A small image classifier, trained from scratch.
Model: 40-pixel images, arch efficientnet, depths [4, 4, 4, 4].
Training: normuon at rate 0.0024, 12800 steps.
Data: 45211 training examples, 18.1 epochs.
Rows from block 13 of a small image classifier, named by matrix and row number. Rows with one number belong to one channel. Each number is 500 + 50 x the weight over its row's rms, rounded and kept within 0 to 999. All counts start at 0. Numbers have three digits each.
After each channel's rows are labels from the 100 images, of 14976, where the channel reaches its highest value: "responds to" is what is common among them. Only what is clearly more common there than usual is listed. The data: stained colorectal tissue patches (NCT-CRC-HE-100K). In brackets: how many of the 100.
# convs0: expand pointwise conv (model.blocks.13.convs.0.weight, 312x104x1x1), inputs 0-103
# convs1: depthwise 5x5 conv (model.blocks.13.convs.1.weight, 312x1x5x5, trained with AdamW), a 5x5 kernel
# convs2: project pointwise conv (model.blocks.13.convs.2.weight, 104x312x1x1, transposed), outputs 0-103

convs0.251:414473576534520500477572435529463472552562442480509510436512607499529540542468555495475507573398539499520496496424519503383517484555506539462534565465485459513536546495524500515363484469432491461449479566460552469523462409443469521586532483519466504546488441473525644411462470511485550549399421434563507554558469
convs1.251:415448500483589459461457495470472452516549444553521614559457491550527564479
convs2.251:443439462453496547466536474416545479537453430564455471397477591529473542454573571578495516607506456444543483478472413530499537405451454474542518436577567505453427474506449595430445503438543471517478524505507456571447488497600523524565499531441474481592445557525451491536552498565479405470513548596522532471502493
responds to: tissue: normal colon mucosa (97)

convs0.199:468480353453504503456552551553537489476435440411560572480523554554508460444509549528494500454526557523514501550514531485387534441472449479442486550485533532459467515489455545432532501589657493556458388551533544477499523507509520453560431501469553498438577459496583483503458477460492378454489443529598478469500564
convs1.199:398469408461414438390497480442481530516537517522523539527566508546479479488
convs2.199:586474524489448428568519462495477543523453515523548556577490436561498504529500509590590411508515541448397555507408538508479492559471518515519576571500445445518414461508554452547473515635577502532401487543474433464513502510533361563562446521409527481444535500498463505435526460435496520520525478515555429532430535
responds to: tissue: smooth muscle (99)

convs0.275:481502564508526550392539449625489413440508464488515510523482533515637476518541442478514462466424453526562471412464479488513549494457454560478511463570485513505526432542490507513394534587453498537561541520443473537476491466508556551434509498375514497555461590407454469426514433566465594447519528477515564414487544
convs1.275:480436431455457448467503435450480481558515459462500524472472408500389471413
convs2.275:556451518524585431507531473538448438537594465531529447467494478451544571410590515474547462582523527456525537437510486467580447555532462505510453484462473532547600524480537492559509488553484518556596524522368548483561556429474524452412557488475496452521487561467499551510382512598425451509450541435443438550497441
responds to: tissue: normal colon mucosa (78)

convs0.253:447559555487510473548465461551508426453501472509540510516545556463508435531465599566468459530455553490458491624483574479548453475473561449425381544430496528553500427505464548421510442474475513474528504507543533564490490509519406419623513498488432588528423492484546583480563455525451570410527470395469508506520427
convs1.253:465506571481490519430553544408428517515539499394466441492502409470439477529
convs2.253:471418468505513469510422453498464465483471439548492500454537475535527530463474483391473513461421471529456454514493448553458455495533489453518466459476544501529518504489562371452514535482551593557500370446446380493495492492570531454416554625579477397513444528479459485510383567442539489474530486532402512548566493
responds to: tissue: tumour epithelium (77)

convs0.26:489444548497481555521469464511633607495467430450463499519428556523484537522498408630499528526542475522484513568453510466454481435514499531498522581414562472501405576506507574596577535553605447540498413443488556486511514366462468584552485443494530550471453456473512529471495497415522459477494495528556502466449529
convs1.26:605544545538478521594519499519504508458436544553531493516599578553438527517
convs2.26:521440501586450385434437567488484422508567504496423594458546599620486525440522556476539543525509461488533516492468414519445481523475479538611470411492420447480476475467394481495541544488475481511530460531469553483570485594546559418460537502525452522491500540431464566484588537469543508523445496421411453505474483
responds to: tissue: normal colon mucosa (72); tissue: lymphocytes (28)

convs0.256:474491478413564441505405434483446460547560436515532592578537497378451530421522525490485488547512539582571567593503540470537555546493539516435501427510471511565450522411469514533514493443467503495513543573547478523573525572524530458495416435470523515474526444576573540553444419525512510402551516438570562487460567
convs1.256:502531517509529467536510492545557502495474584551434531544538606546625492566
convs2.256:501514575486519386488561496540520567435533446475568429399506482555471518546532410439497436523507417581395468514501428516530493538426444446483488453506422515494656522536501565545464499520462478495413439497434518561549429569530548461567528552468473477427430512506510467555471485466457458476470614486472497505450541
responds to: tissue: mucus (74)

convs0.99:523489444407579425484541492510490480570515464633556505472502541466445565461533487499512508561399464465602495468482399441411525529480576425503467513536515458548443462462483471538526420512578482443555517439473473572598514461575475445380458537425454517538504572460470467471536466441574533493501514564434465491499451
convs1.99:446547447531542428360455467471463485458490544503484497534555598520489555512
convs2.99:480498528555527561482587555485517430561518489422503582531462524534453464526497415435415525420448472449470613558395493511420441509526556527431506516512459459525554381505541410560560515489506493548563439466502542517548414496483541563393537489431518560454554505567513490504414500437518436505605487501440513491514489
responds to: tissue: mucus (73)

convs0.109:464450536503540500483453374487447505499618390488526531484567490390486492490511570510450412455487478585496512521525505561488472493483521494550519468460476607548503511568477448562535469520467464415576465547539479501544531541591497475569360413585495425540567493506432518486465504418514505532405516487551436503457559
convs1.109:574520517571572585488517511506505401457474469504456516477470521519586583580
convs2.109:451497496548551458589583486520473442508594512434516529533495549542518603401478478496528413465482421418496472547501402482569383507422446468470539451479555442431474501521587488509538596531457585603461590437450546502516538519512505525501545479544419449520482471503531382507491564572473477537485534499504482559503516
responds to: tissue: cancer-associated stroma (94)

convs0.45:499571554390430427573538494455603567508428433512517497527463605455522485542573537492527593491613507516581506483486552500526509473450507518541474516489540454515486417540526481562522394507460549520450508493534608571472458499474490524513525481616427527396496484514499457492495447489404568566452503452500493395499558
convs1.45:508603509575514567546546555504607512543579529524495479534472527503583554517
convs2.45:501475485510522568582466491434390508486532505559518518475359440408524498579513501507519511578547491490529486455556449437556438552514437560455555514456504499423581506483643510504492532488502545473530543493497426507520525529503515546491542576521494553566516550513404503557484498576599512463463462472493595568479350
responds to: tissue: tumour epithelium (100)

convs0.239:583499471612525565527404499530505623478483540538496508541514391500473527425429421593453531448493430518491452498448432514518533575527439438574487519594417573503473540499549449577502515580509521525500483586498498527483553447477430420469468457511463533426538433422471523583540463436483487495481562528542462436506533
convs1.239:546447437393462442468421504493434493535512498437543588525493483590493471471
convs2.239:477518614501481475529569489520511558419514486571570529490512399474421515510477545348544467498507457528535578492562557502566476543447525453476549483457469522346486479509515512558452498417520452507531426507409491461506443464447476527526597549437616598570495526427532490485471433478425469525517537521471512474512533
responds to: tissue: lymphocytes (100)

convs0.54:431502499476394531494506367533460454541519569482412555510471516570484570576476535481415621503514545538513523560486536484517579455457515473593485442508446505492506420433496531536495500480517481546535487514486577507499532358476543506538459388462526507421445454542422518457484462566518481532470540428442473514632519
convs1.54:376431520412507454462447521397446505535436485447521483455528516467478497514
convs2.54:528470565547452482557471513523476515494477513469591446457527531594449567482488447483502471519435472432442538485488481415511437564560470436408533484526556543504569516484427562480467478565561510519368459463439459560544506560459482450465478421534468461470502518544437605501547476504511546397537521359458462422441415
responds to: tissue: adipose tissue (29)

convs0.137:433523395544502444456452525530533505416542524527454570512507449496566528512499542521588540457464389461496438428466454502520547519459475535343405511520481473466413522493438528549464432512495531493538460564469420611553543509447486491490499504526518503599452472497612466500475413498515505540602453537483485606528548
convs1.137:485529534519522609450535538442511529478461514426435497503553401448448477414
convs2.137:494454514542478544492441427441390504446540511543481481542504432465530446593472411496467447474550548453483462525508506500499518543431494562396436480554539524563457477527595533507409518571488546504516528494535528394374501508426535482531439438506426520490426528485496494494456479465479482503452513532537515696539415
responds to: tissue: adipose tissue (82)

convs0.205:527469354559426498443511560543486471471455479470554555506511443517434442457539446525604530480579530434484539411457572495521585527513528538478501517428533525557508505623465589469518431537481485451548450491497474491542472507527486543568552445501466530488519449580565563509326421457473558472546512538453473512519457
convs1.205:488442405449374483529403488478538496524469456445465417480495536478467483472
convs2.205:512473481546433509429492458513555425520462553579510532584466544348443533546390611526487429507458499506440522450500509500431557429521559519513512543519522452557513493449517539563564491501418585446463422507392502543490494511414479493513518510438518419482481488472488506474485435638469503413553563484566475495486556
responds to: tissue: debris (41)

convs0.234:513488452551461482537582538536468474441502469408512487517450481507504593553515439477495437500525507539562464579484528624506452540430454469542441521556481485461644554484521550522419393515402430478456477482485570483457437499528551519489517449552471457338513582495445520568507576526511492524494550406514546454509518
convs1.234:537460429461503536486444482552495531430454544562594555553489568509563565561
convs2.234:495440467448557454539522499461430387436409441577529529561532514491493529466555547619544574577478546560518532519465529453574524538454436508489411422362533490479434466520518612480484563499539505588590459504547485588459539522492484489563461487479436515509525529540536503530476437553468503418504470502519405495440480
responds to: tissue: lymphocytes (34)

convs0.15:553468558551438500448476403546477538551519515476479540532604459577542478575634528543412495398551541575518518511458433496519581481440401510500581506488535475541390527519474529457520466438489431495500580477466434566438505515526447555452468504510486553491375465562525439403567471511448535507484509507560513469511493
convs1.15:447486459437445502447444512428440475457439450448462438458477426465431465435
convs2.15:473359530554565472501500520500481476461478510620550514479547450489472569502364451462569461479443509541440458441544433564624507603517479442439450494552552461456584507466512502496554525522479580498456467513518405529521459485515487501593529497560509406437543573546484489506569496466535549521528507584449512542420467
responds to: tissue: mucus (28); tissue: cancer-associated stroma (26)

convs0.35:462419485517413533434475550462457502492494483565488596491568532509520417488515583445513527515455554567578536470509608509557522541467426481470473516465587505482401480578517534590459591553392584466525539525574491562399475553471510512512473421492477482494439409474536435584464601530529507444490469537483502504546482
convs1.35:582550490548522533477514492532496450424525453427406468465529574577528563556
convs2.35:445604397499447504491538459413533567482528511574508410488530534487537532482511432446544511564461477456531512440487527494449527428542566553464618418515614527371563476582472513547507437427518566503622484490494513418490430537567476467412463477539549507481463516473509411526520496519559542492467509498579492503515480
responds to: tissue: debris (60); tissue: smooth muscle (39)

convs0.142:434489612557548515453537453628471510515539513469578533596589480509514425486457537542473525464483452484612544631466541498587467413514499480509449479471533512558489445533498506462557402519425526369478530485496462540520509474440481471530484577499447545451482580454483491555551439529501493458534523432552596477550511
convs1.142:433469461461440507419457500438480529572446451444441493465475431419436485454
convs2.142:471393480466569411500546483461495514499436516556512550459496559492494512450427486428521491391465544492453502480507408550547463481607517464496472495456508467504553529475542461413523593553488511526547486538452464432545422517587571478504515607546533367509438520502453505589497495436608451469455548477439547594486447
responds to: tissue: mucus (45)

convs0.218:552510460537426481420492500590495436469462520523433436490411476560513571497530490519535448477456561435467449541503521462580583539572443439556461485385506396486498600509572456465588631464536452531503543487572528499488520573571541439551477451467445443560538475458483504486538429544578484499502419490520518478550460
convs1.218:447516463517454404465488463486465582539493490402510459471498529546513619434
convs2.218:538588406463471468603532468523433561518374519511495466490505414462531473471532432519529506549429590509442382432551450440517461430493511429511508474540510444585488492472525554471452410461470421500454540510501496512522467496452528450598497418546535479599522533495564416449440512443440469456542505529529490527496392
responds to: tissue: normal colon mucosa (68); tissue: mucus (31)

convs0.44:575546447561568525480551540484561464490411458502560401510347586500435527461450507526459484530558488502451481477556487544546518536570568527537519576484432433532550482553513492488480457485539485515533546386582368443513459535540498483583461487520452496528477434491560544526477450454386561494551493577454500520569501
convs1.44:455494423468428582452497476506458455519541512524510539600577559433425473512
convs2.44:496551484362528553533464511485569555459432504513554506545594513471493567474512476509517526499496474544459476504504556488555442404518456475460401495498502472436476568468406554459555491403477409488545554596588548509477431509429447505512504457499626471480602439445513472520355455557446496484523491480518517428493511
responds to: tissue: mucus (61)

convs0.270:423447516458424417525534508470437583459598580592590580511515562540449465423501557424459480489494534486452432475489538510444582557510460419515459506442532533486452499583470420482542479560438563475519462515503447448480398517488574490578419520434427519509494494453516636472489470478495512446504490537513552554509559
convs1.270:527502426474463467504528549516437451455596576446464561491583468434505564541
convs2.270:556425498436528447534487600400456513391526570443454441556472427455508548388447466464477565538517527463608441426471553509473546528513534552546496459493509618469508520509502520530451439473514426455505477506439514497513464463536513582466566634449437512515455474525509513523537479497586475421466397478483501507498587
responds to: tissue: smooth muscle (55)

convs0.113:384471464462517544542514481488391497498415538494496469553585439539476545438580432553561487519560566359472518491494488527496504446473435458480509550556497402560511454559511535513506506580461480523496525633453540360572500525524523534445469532555518470447519460492497490435411452494530479474447478455450453505393509
convs1.113:439451453473455435466505437437496475518475429433447476460494453442481418404
convs2.113:444524552391555544486479561514578474436489559512439544526430527512575458574403587503554481504456469502482461469508556508492564339467510492469510526540449411527477462514546495544524445484401518450426448434468506496570520604463420545577497521419552510480493464435428471536574439455524551518533571499534562496487511
responds to: tissue: debris (57)

convs0.277:435517485441522507482541495449465542501479548509437539491523580433492539438624473478434430550544593514486422456544544503498467477477471533585502456487466495540507510392538505464509478464558432469659573421557451616450524608544581477495561547440507528510480489487500550561518453461570476505512418539519522561483425
convs1.277:414435482511574468429525511534510442499551511534410470547536471396445531542
convs2.277:488515488530554519565528504424455496373581557462562457548550505549433476491525427531483442567513528533452502507448570511528531436538531512435530523395428441495457572490493526530433407532461432561516545492560445537495509541525435592474502435501553527415482504463481533533624500564366591556519487512547526560519540
responds to: tissue: mucus (45); tissue: lymphocytes (28)