Weights of a small image classifier.
Model: 0.557M parameters, 40-pixel images, arch efficientnet, norm batchnorm, activation silu, depths [4, 4, 4, 4], widths [32, 48, 72, 104].
Rows from block 13 of a small image classifier, named by matrix and row number. Rows with one number belong to one channel. Each number is 500 + 50 x the weight over its row's rms, rounded and kept within 0 to 999. All counts start at 0. Numbers have three digits each.
After each channel's rows are labels from the 100 images, of 14976, where the channel reaches its highest value: "responds to" is what is common among them. Only what is clearly more common there than usual is listed. The data: stained colorectal tissue patches (NCT-CRC-HE-100K).
# convs0: expand pointwise conv (model.blocks.13.convs.0.weight, 312x104x1x1), inputs 0-103
# convs1: depthwise 5x5 conv (model.blocks.13.convs.1.weight, 312x1x5x5, trained with AdamW), a 5x5 kernel
# convs2: project pointwise conv (model.blocks.13.convs.2.weight, 104x312x1x1, transposed), outputs 0-103

convs0.280:622524523441525439500391497460494560362436479516480431544536489551561535460547524484464474543603527472493579456479509446493420453453498493500521422447539541528488550526460496452480466544580456514544480410500359535499516552457530551449455484526429560531489463466564516513484547455506431473525540423605599477543506
convs1.280:537531575550575551568516514574571464484533508571529544519599530521523527571
convs2.280:487512485568511541526591433487495489536545464544480446336476503478545566473507535458520497424563490500566570566549463518481425511466405551543527496501534542507559505504547514526562473453424469511455585398597472582514441557528486468508465542446465561444507558470533502490577506598516462543467515456580560506357469
responds to: tissue: debris; tissue: tumour epithelium

convs0.299:472533497462441506491462527472489468487468472596508525493406523571550470509511554473488531543604559526517465522582469426522463516595523483453491444516493524478443481504489486525520494486512520587440498476624550461414504422533490526461467384381527516577570615516441482475646396522521523413497515541500501461480419
convs1.299:501501505504607488423492508515548498410499541499437441457544607479413459511
convs2.299:453425506399540527456418450480481553470567550550518528518415569418607426545404542454461479462508473534486518498433412523483498430480479496462433525410514470375446555522443560525498553522591506514444493442544504557451487522495511443532503493461469595526464461518557510490525474431546544483544483531488505456496335
responds to: tissue: normal colon mucosa

convs0.289:534505477403441602468460494457485498510564497528442607537481490507568421467532579511478468439502567358479585577452433500451492506520505492512568569464420563559454547527490520558504462521465514475477462463498481493420538541479482447443543463555496525485427391625548578518492543527585489474532444449562545450561503
convs1.289:517544466558513622495411497542504428499489486463466477459457544466509609562
convs2.289:509592400489565470503475466502532526505486481476491484431497508466522500432617440532457574514577518477615491490444508536617603518579540614460622502381476541460535525551557507532539489493473564472471535497406453472456437520462484510464544481477481475493424589548575525510554467537532508477439449449504569491512445
responds to: tissue: smooth muscle

convs0.55:578546439506518559443486466562466506440527516455470528522489546518511565444478510577421531445521525548442430471482431508446482503440402451383404477420447532562561497510545573516486373509554502531506519566454437512484620481508451471490502491428525470541422464465462569488420521595480541536546412538417535508484541
convs1.55:451454471460507544435501466584476538558424429507454554530511471515627497458
convs2.55:399534559461449532552501485522524547451522481467521540408569580528373496509530494514532469550482547541568553510549513501532410545492533484482515535488520483534463590525479511495593449658493520529510577443536527547457466566452491419449448512596569587528518554506545469539507500431525575415623533523490500525445543
responds to: tissue: lymphocytes

convs0.166:532470438483516504444534531498561542535557496506564428539579444535515553476424562534531469472433549513434550390402504466563447506445498463375522498452508515476500508412447526549485490559483521352460420435526563609541571509452516531501579474493533421501480528549426536551439499500528548445491470482473396511453533
convs1.166:489470570505462518521506522532401507594549428440514538518403528415457491460
convs2.166:615580449533547510564510446460441539540544479491412537482526484468522471495539455512397512576377519588488585492485464573557513567462534551600516526516568477523476456456378506526561520535525458499527528495539515446499445469538460542517556419415449623528535444492545476534504464483414442485548408438485474525490519
responds to: tissue: adipose tissue

convs0.206:552481490589454614552553506453582507514515528468415507554533492444458502555460485494460426469516504555489493450549569493550585522534506511565447473463505448627498566420425470454474497438576421592411495486422533569492472511460479426481455487506480562427438507464408521463534571522504516506519497440463571566566594
convs1.206:534474495511501551508516523456537530533590556454458410449554449407503421427
convs2.206:482566494526409514466594583528462521533520469527503515469510510511432496519511470511374457540535516504462451545447435528515494483463537622477425532557502455392554439592528440488408568488539468557478506545460460451403427505558481506473416563506482455488462474451477471475494448549517386484497641462449522424504560
responds to: tissue: normal colon mucosa

convs0.293:506520421445531476481524525520532488569478506463507490439499489481540474547493443433501477448413444535431475493505424565470425487493477487562486446487486555529421519469522596434539607550555521435548446501312447516514528477417456525460597518431452603433583430464610525488491490578503503475461503482514503529527562
convs1.293:563496458529491659558479473447575519521547458502480509450474464441512483437
convs2.293:506552447461460492552520552498501551464556510407484524521459584507540608494548519429504549437523500443449486530514500539428467446615574457536406538520470458514504424476448549403505506490472457462499437565493547437541424538397443441532488433377517363540501426539446544577557507512530460500523504448532547469490494
responds to: tissue: lymphocytes

convs0.211:448502430545452536444508525570509456586532476498591505439458597509478447532491549491557512512536543418440457511560446450503435548479694503503521513409552521480443446542589463432448473536410515524513489526553521438543530528412452482602547553468531429545552490493514460459564496532503458569482533529433463512548531
convs1.211:579554539584469524559486477558537469590513565518509519525538544578561549564
convs2.211:532504575629533514512468482453501493549499543502436428536558428420517470505395491561453424431501412417539542519477451544515535454542477566501429591549516543528463561518444502472441421477452478525548539527544539494475466514508533497505450444541545550518419495566431386515473535581426519469422381519562538500486436
responds to: tissue: adipose tissue

convs0.288:561454512458416456505520483419465523628526539455593458501471513475430409539493402515512531541421554505468529507474505472514600482576517529440590480506450470555409461540450466580436497505487492408493541471509506482444656558451500541531508484468469580580493493506513464534558504608471472493468461589565527468533497
convs1.288:474513552577522394479447506476534488474501411444447551510505422433584465513
convs2.288:521379473555465532463474490449534522517600465546407601494542421481548582522444535398524488556557473467449553527402501433465511422511535469444545474498458543479498553496491381479542439507466546605593546500469472606497461475494523562497520452479454546509485532574503456501492464507546533402501510572528467564411537
responds to: tissue: tumour epithelium; tissue: mucus

convs0.67:492587527437492437517556491543525422540466523474437598485465443560438500524500488489462547440470517528538599434511563613482425573481565526551485499525469572458541489556485548489481460579641497522510539518423532544582536463421442489487509448370554497429504470502454448514423464480548491481461606522526485512573457
convs1.67:615557495501492624513510409519549501495445459428446493521513474452448488498
convs2.67:479474366492428410470541587510573492590506415431496507446477463616572448426495504461530509524562539551470485497480503522555514512459499441471474549600505457425448533443466495461548452480487358477531579491463520493550534485427503428503481520499476484510486555450569514494621498508570438545520562468436494525557419
responds to: tissue: lymphocytes; tissue: normal colon mucosa

convs0.261:479537508518584485475434473473438536565479536528454511497423544402443524536436524525560475592444586505422512548583534374483436543492523526373507441462549503480457576613492410521474486464563512473473475544486442565565492551470469476520443434385610490522482526482500500437495492549486519420505474470501575542502521
convs1.261:553537497574571539455444565511546484518480490517525452571556582524512508620
convs2.261:481477555548498436455501518489476415563489578479431426516495477419546487475413530518536458530435431506581546445490480441608480490513464476552436464458484484539613616483538557420502432486474544437501488564470573525471532494541513506551535491562572469503543549589461524507481414571547535446444496458541545505501343
responds to: tissue: adipose tissue

convs0.51:436492536455435453506546563406536481504524504524440495477510531481461524457451461572444462481473493595423472447459495481487499540435587441554589504413448458505438544523485526520569449597480611522530512503443521532408565449506537524554526589474540540534508426445461426603527538437381487445523534563505442517453572
convs1.51:538544644525429583495504554494519524454525474562519434490578479532545518506
convs2.51:552477460465499497477582552478500462540620472472480517528454534525457544527465408441487570456521556454354535544534586498459456492523511467573442459507493530503365496560449476462511523404488480515478496587459446425530451487453479448448493513457463410484572476455496580461463399467527570526564560379478531508542496
responds to: tissue: lymphocytes

convs0.221:570448526560459418529449498464536486322507536454532573561504504468587478561498416527496517537486487377441426484519422471571547503497507562513486539525522457527492496517522491492489502565444514529385451434524451534440500573591504544546456551508562551441587515504535481430559442459402550475512543479551502477455570
convs1.221:558526469453580516413425475484565511461470582618493490558493539459510501486
convs2.221:508455448571398496459388475441586600511519419539482607426565457480538487457461481482570503557467589484476528460460526404478477439507506490480560546500468496402420440518514443467469434506497448492523405445551500451521482520584556508499412480541610478476478459554529500520553465525514572510440571569454554479488542
responds to: tissue: tumour epithelium

convs0.77:499416540420532455561620477435481527452547452488463421484504498462474476436470483512575370446460560550533479528522558494522452507528554466581569431490424455537375576509466502505499553457534474503473520515473589493506503471610490561529476381538532549526397517528493505494514525465509470488398555545559495574433539
convs1.77:427484504535494434414501519532406490516527461525403516534532486487547394432
convs2.77:545449515512429413520561553386526481463488555503486465564506645548489469504502508463489472505504530491523454425515574497525515498433541540371574428537477550514462457517492530616574614592431509466473441473453506593420521478530479530452496521444480505491471488484521461427571436451491504469474431528546545426478594
responds to: tissue: normal colon mucosa

convs0.245:460458449444511378532476470553449531548535519509473557528539488486482540424472449443470566595412510627449575468451573488506475483496411473535534573537508480495437425570490508505500473497585420473614463467540445440515526594447524491555424533497470521444508524426541424602502531528504461502528441404510517532558467
convs1.245:543565456547551572524534538522511522465429528556514511592490570549556509602
convs2.245:460560517546473564462495504404493536425467543620482437473538506509557459589421555556563423507531561466455530490501503510530516490515497564525516475446511546460507442498534536514432533418466555483475511564519576554515600467531539561589508546498586485574468481566502503538580529525568414532475490499618393473375523
responds to: tissue: debris

convs0.194:526470422416546546523528500511545528471549494488557535521473471504456465572576506544524557419490488522512523471532440506589455520442499444393547428496503468498492555447504447582462518565583530487468456594540481522481470557490553447496583643555528545509503481560445478455601377512480507514426505539555555608466588
convs1.194:458411460428431448448492485470398537511521503425506506451432445442466455510
convs2.194:559482558555584482425440530588508476469523537555464501459557496524598524555500457526479510541422398510511452438631547441551472512476526468513524461536614465551447421519533440499458481468467501458572503550500557559479506548482474418538522610542487512498485478610469422502436424547480462525465462512523585486389445
responds to: tissue: adipose tissue

convs0.165:554533549498469481393586472501505478533446391544377567543510477446544452514488486545468511515484514502522579533456413472544444525473386509528459575528550557520461481504467558564530540469397534550504517447489414477521550488460436532478457538517616449509475531561499552454494554533487513479578577623553555420520436
convs1.165:549537463548546520565597480457466424428457420499449538422481506524507570518
convs2.165:612513602465526501603433551488552529553516496369397502498449404522484491443458480503513497475490469572489509466457480523533396530470525480571556580532370500421510606522515513514540441551499482492487592561454478520537522470552497502511451466508534493371449472496511501444460448529507486528475471431438545572483416
responds to: tissue: lymphocytes; tissue: tumour epithelium

convs0.163:469589467515586530531468454490478437519598449520470507498507560522503417518563525549505531553493469541441530483432509455382470520361345456435502572507484450503458481522379510496448512523415564499584501563563557552544504524508508544510516506528467467531455548513515524476466456450438529438400517516415565491471574
convs1.163:403484429552546602458487438478465490499491501511471532508502616523520568438
convs2.163:456584522574526533430546473582582482602517458511555522537493526447435432523455444511525456395558557474485494581399473500530479521476557485500577576487515545422469508489588508529459491587472544515489542511475414464464505548459451563463501457423524555585473485498538466505552514452556466423467440595564548431517390
responds to: tissue: adipose tissue

convs0.265:486506565484502477486579538510473524540401413411456524475482500480437473517502431504528482481563454487384496464546475521519425524445453465473591565543485480501495526508490525453467382469489560566487488464492512478482498645573473665489521524576508512525478568470558517482469538498423591481481510516586470556630552
convs1.265:502495493557467444563554568529430543472585378463551451471465487529476528456
convs2.265:575465566483519472549417500524484553533442452391490455551424447483563480516572507591485471493535465476450474587443427530478498516553512525469459574480435510535578481474506480501509490475465452586469505475477521557518512495429454479484546403416408532513565596512478525454425473386490447624567412447440434505497548
responds to: tissue: tumour epithelium

convs0.209:476575505471502482586489539497447483489479561438490425567592565548430588416523514490424469427511511496562498511523527537513478445457403530486557489495498505563550545615607503470559423466572522533459464542530501513461414492527476529487561439510436523549541609470345441530420428541502456474567499489531516497515519
convs1.209:617451579417484549451503521551445527441530506492505412526496460547508476565
convs2.209:344375485512548557525522532520545480541397540444496481553539472454479531544439485473489467492490546488487586535441544531490493485550544466459544570591487497509469466394546436509552481375617473532531485494453575541448455477500567501509554486548481560422522513464507468437549485523500560527511495551532626465595494
responds to: tissue: tumour epithelium

convs0.210:475411563481463532540478551471378603565494554465483510509524466574535470520542526448507485504465515431527564573442535549553426487550428466383475501497465426518560562555510453440474455534527611491508435555492595419550445519549477520485515456493434620478504470580472409524542558552518455495530519572521472575499493
convs1.210:565472500604577518551483489495459478496529531522473395467500549494551457385
convs2.210:570510500570555494440444507493572631548606474564568494531517508465386494495505448426500544482451478477538498464454583409499507464568577470465552522450491497434579468482511476581486462464472528527566507478532491510490519538503486442449421479563595508486452527518549557514435506468514508631439353525569529480500444
responds to: tissue: tumour epithelium; tissue: smooth muscle

convs0.53:471458499559555529489420530524549401587600421508567476531540489517466537442518451466496544507526514425575431526520486528539583412456468465585516560514571576528500513446499492505492565642399494415486519519450413495479539504444525482469575536496478519555434550541474542471547507521422548415541517576482437464521420
convs1.53:411489501441495414441505541496470530469499497467479505587578405448412508531
convs2.53:492502479494501466627455459448401556591549536522495487463475521447507481492376530390529524515460474446541423430501472392497518457511490519502442530525402544517418500493495415544513486481462502480564479523466483462465466439464464481396530455520486425549524482442552461524356479538412475514529504451582615475531460
responds to: tissue: adipose tissue; tissue: normal colon mucosa

convs0.181:538499510381458507477545550397412432528502561561426406576463520479596565502506539432502469518537421570494503464501425445501482379549555548593431441486496529550476415537506562558507481453463530509512481523547484466532545468497442471538462519427544491457492557500589488434477549458459440481541578616521492551498501
convs1.181:490424508509515451455447504457475524506417436531621566448531467447488580474
convs2.181:551520527600479498587454491490531373512519425526629580554518549556454542523518508575494565566462488480519503430528555476550505572503558430491478475512558440544532518541456517500526529519560545486511527613500408481450483435466444492462510420518439493472517461528452502420540531411463528476609470381517562475483588
responds to: tissue: tumour epithelium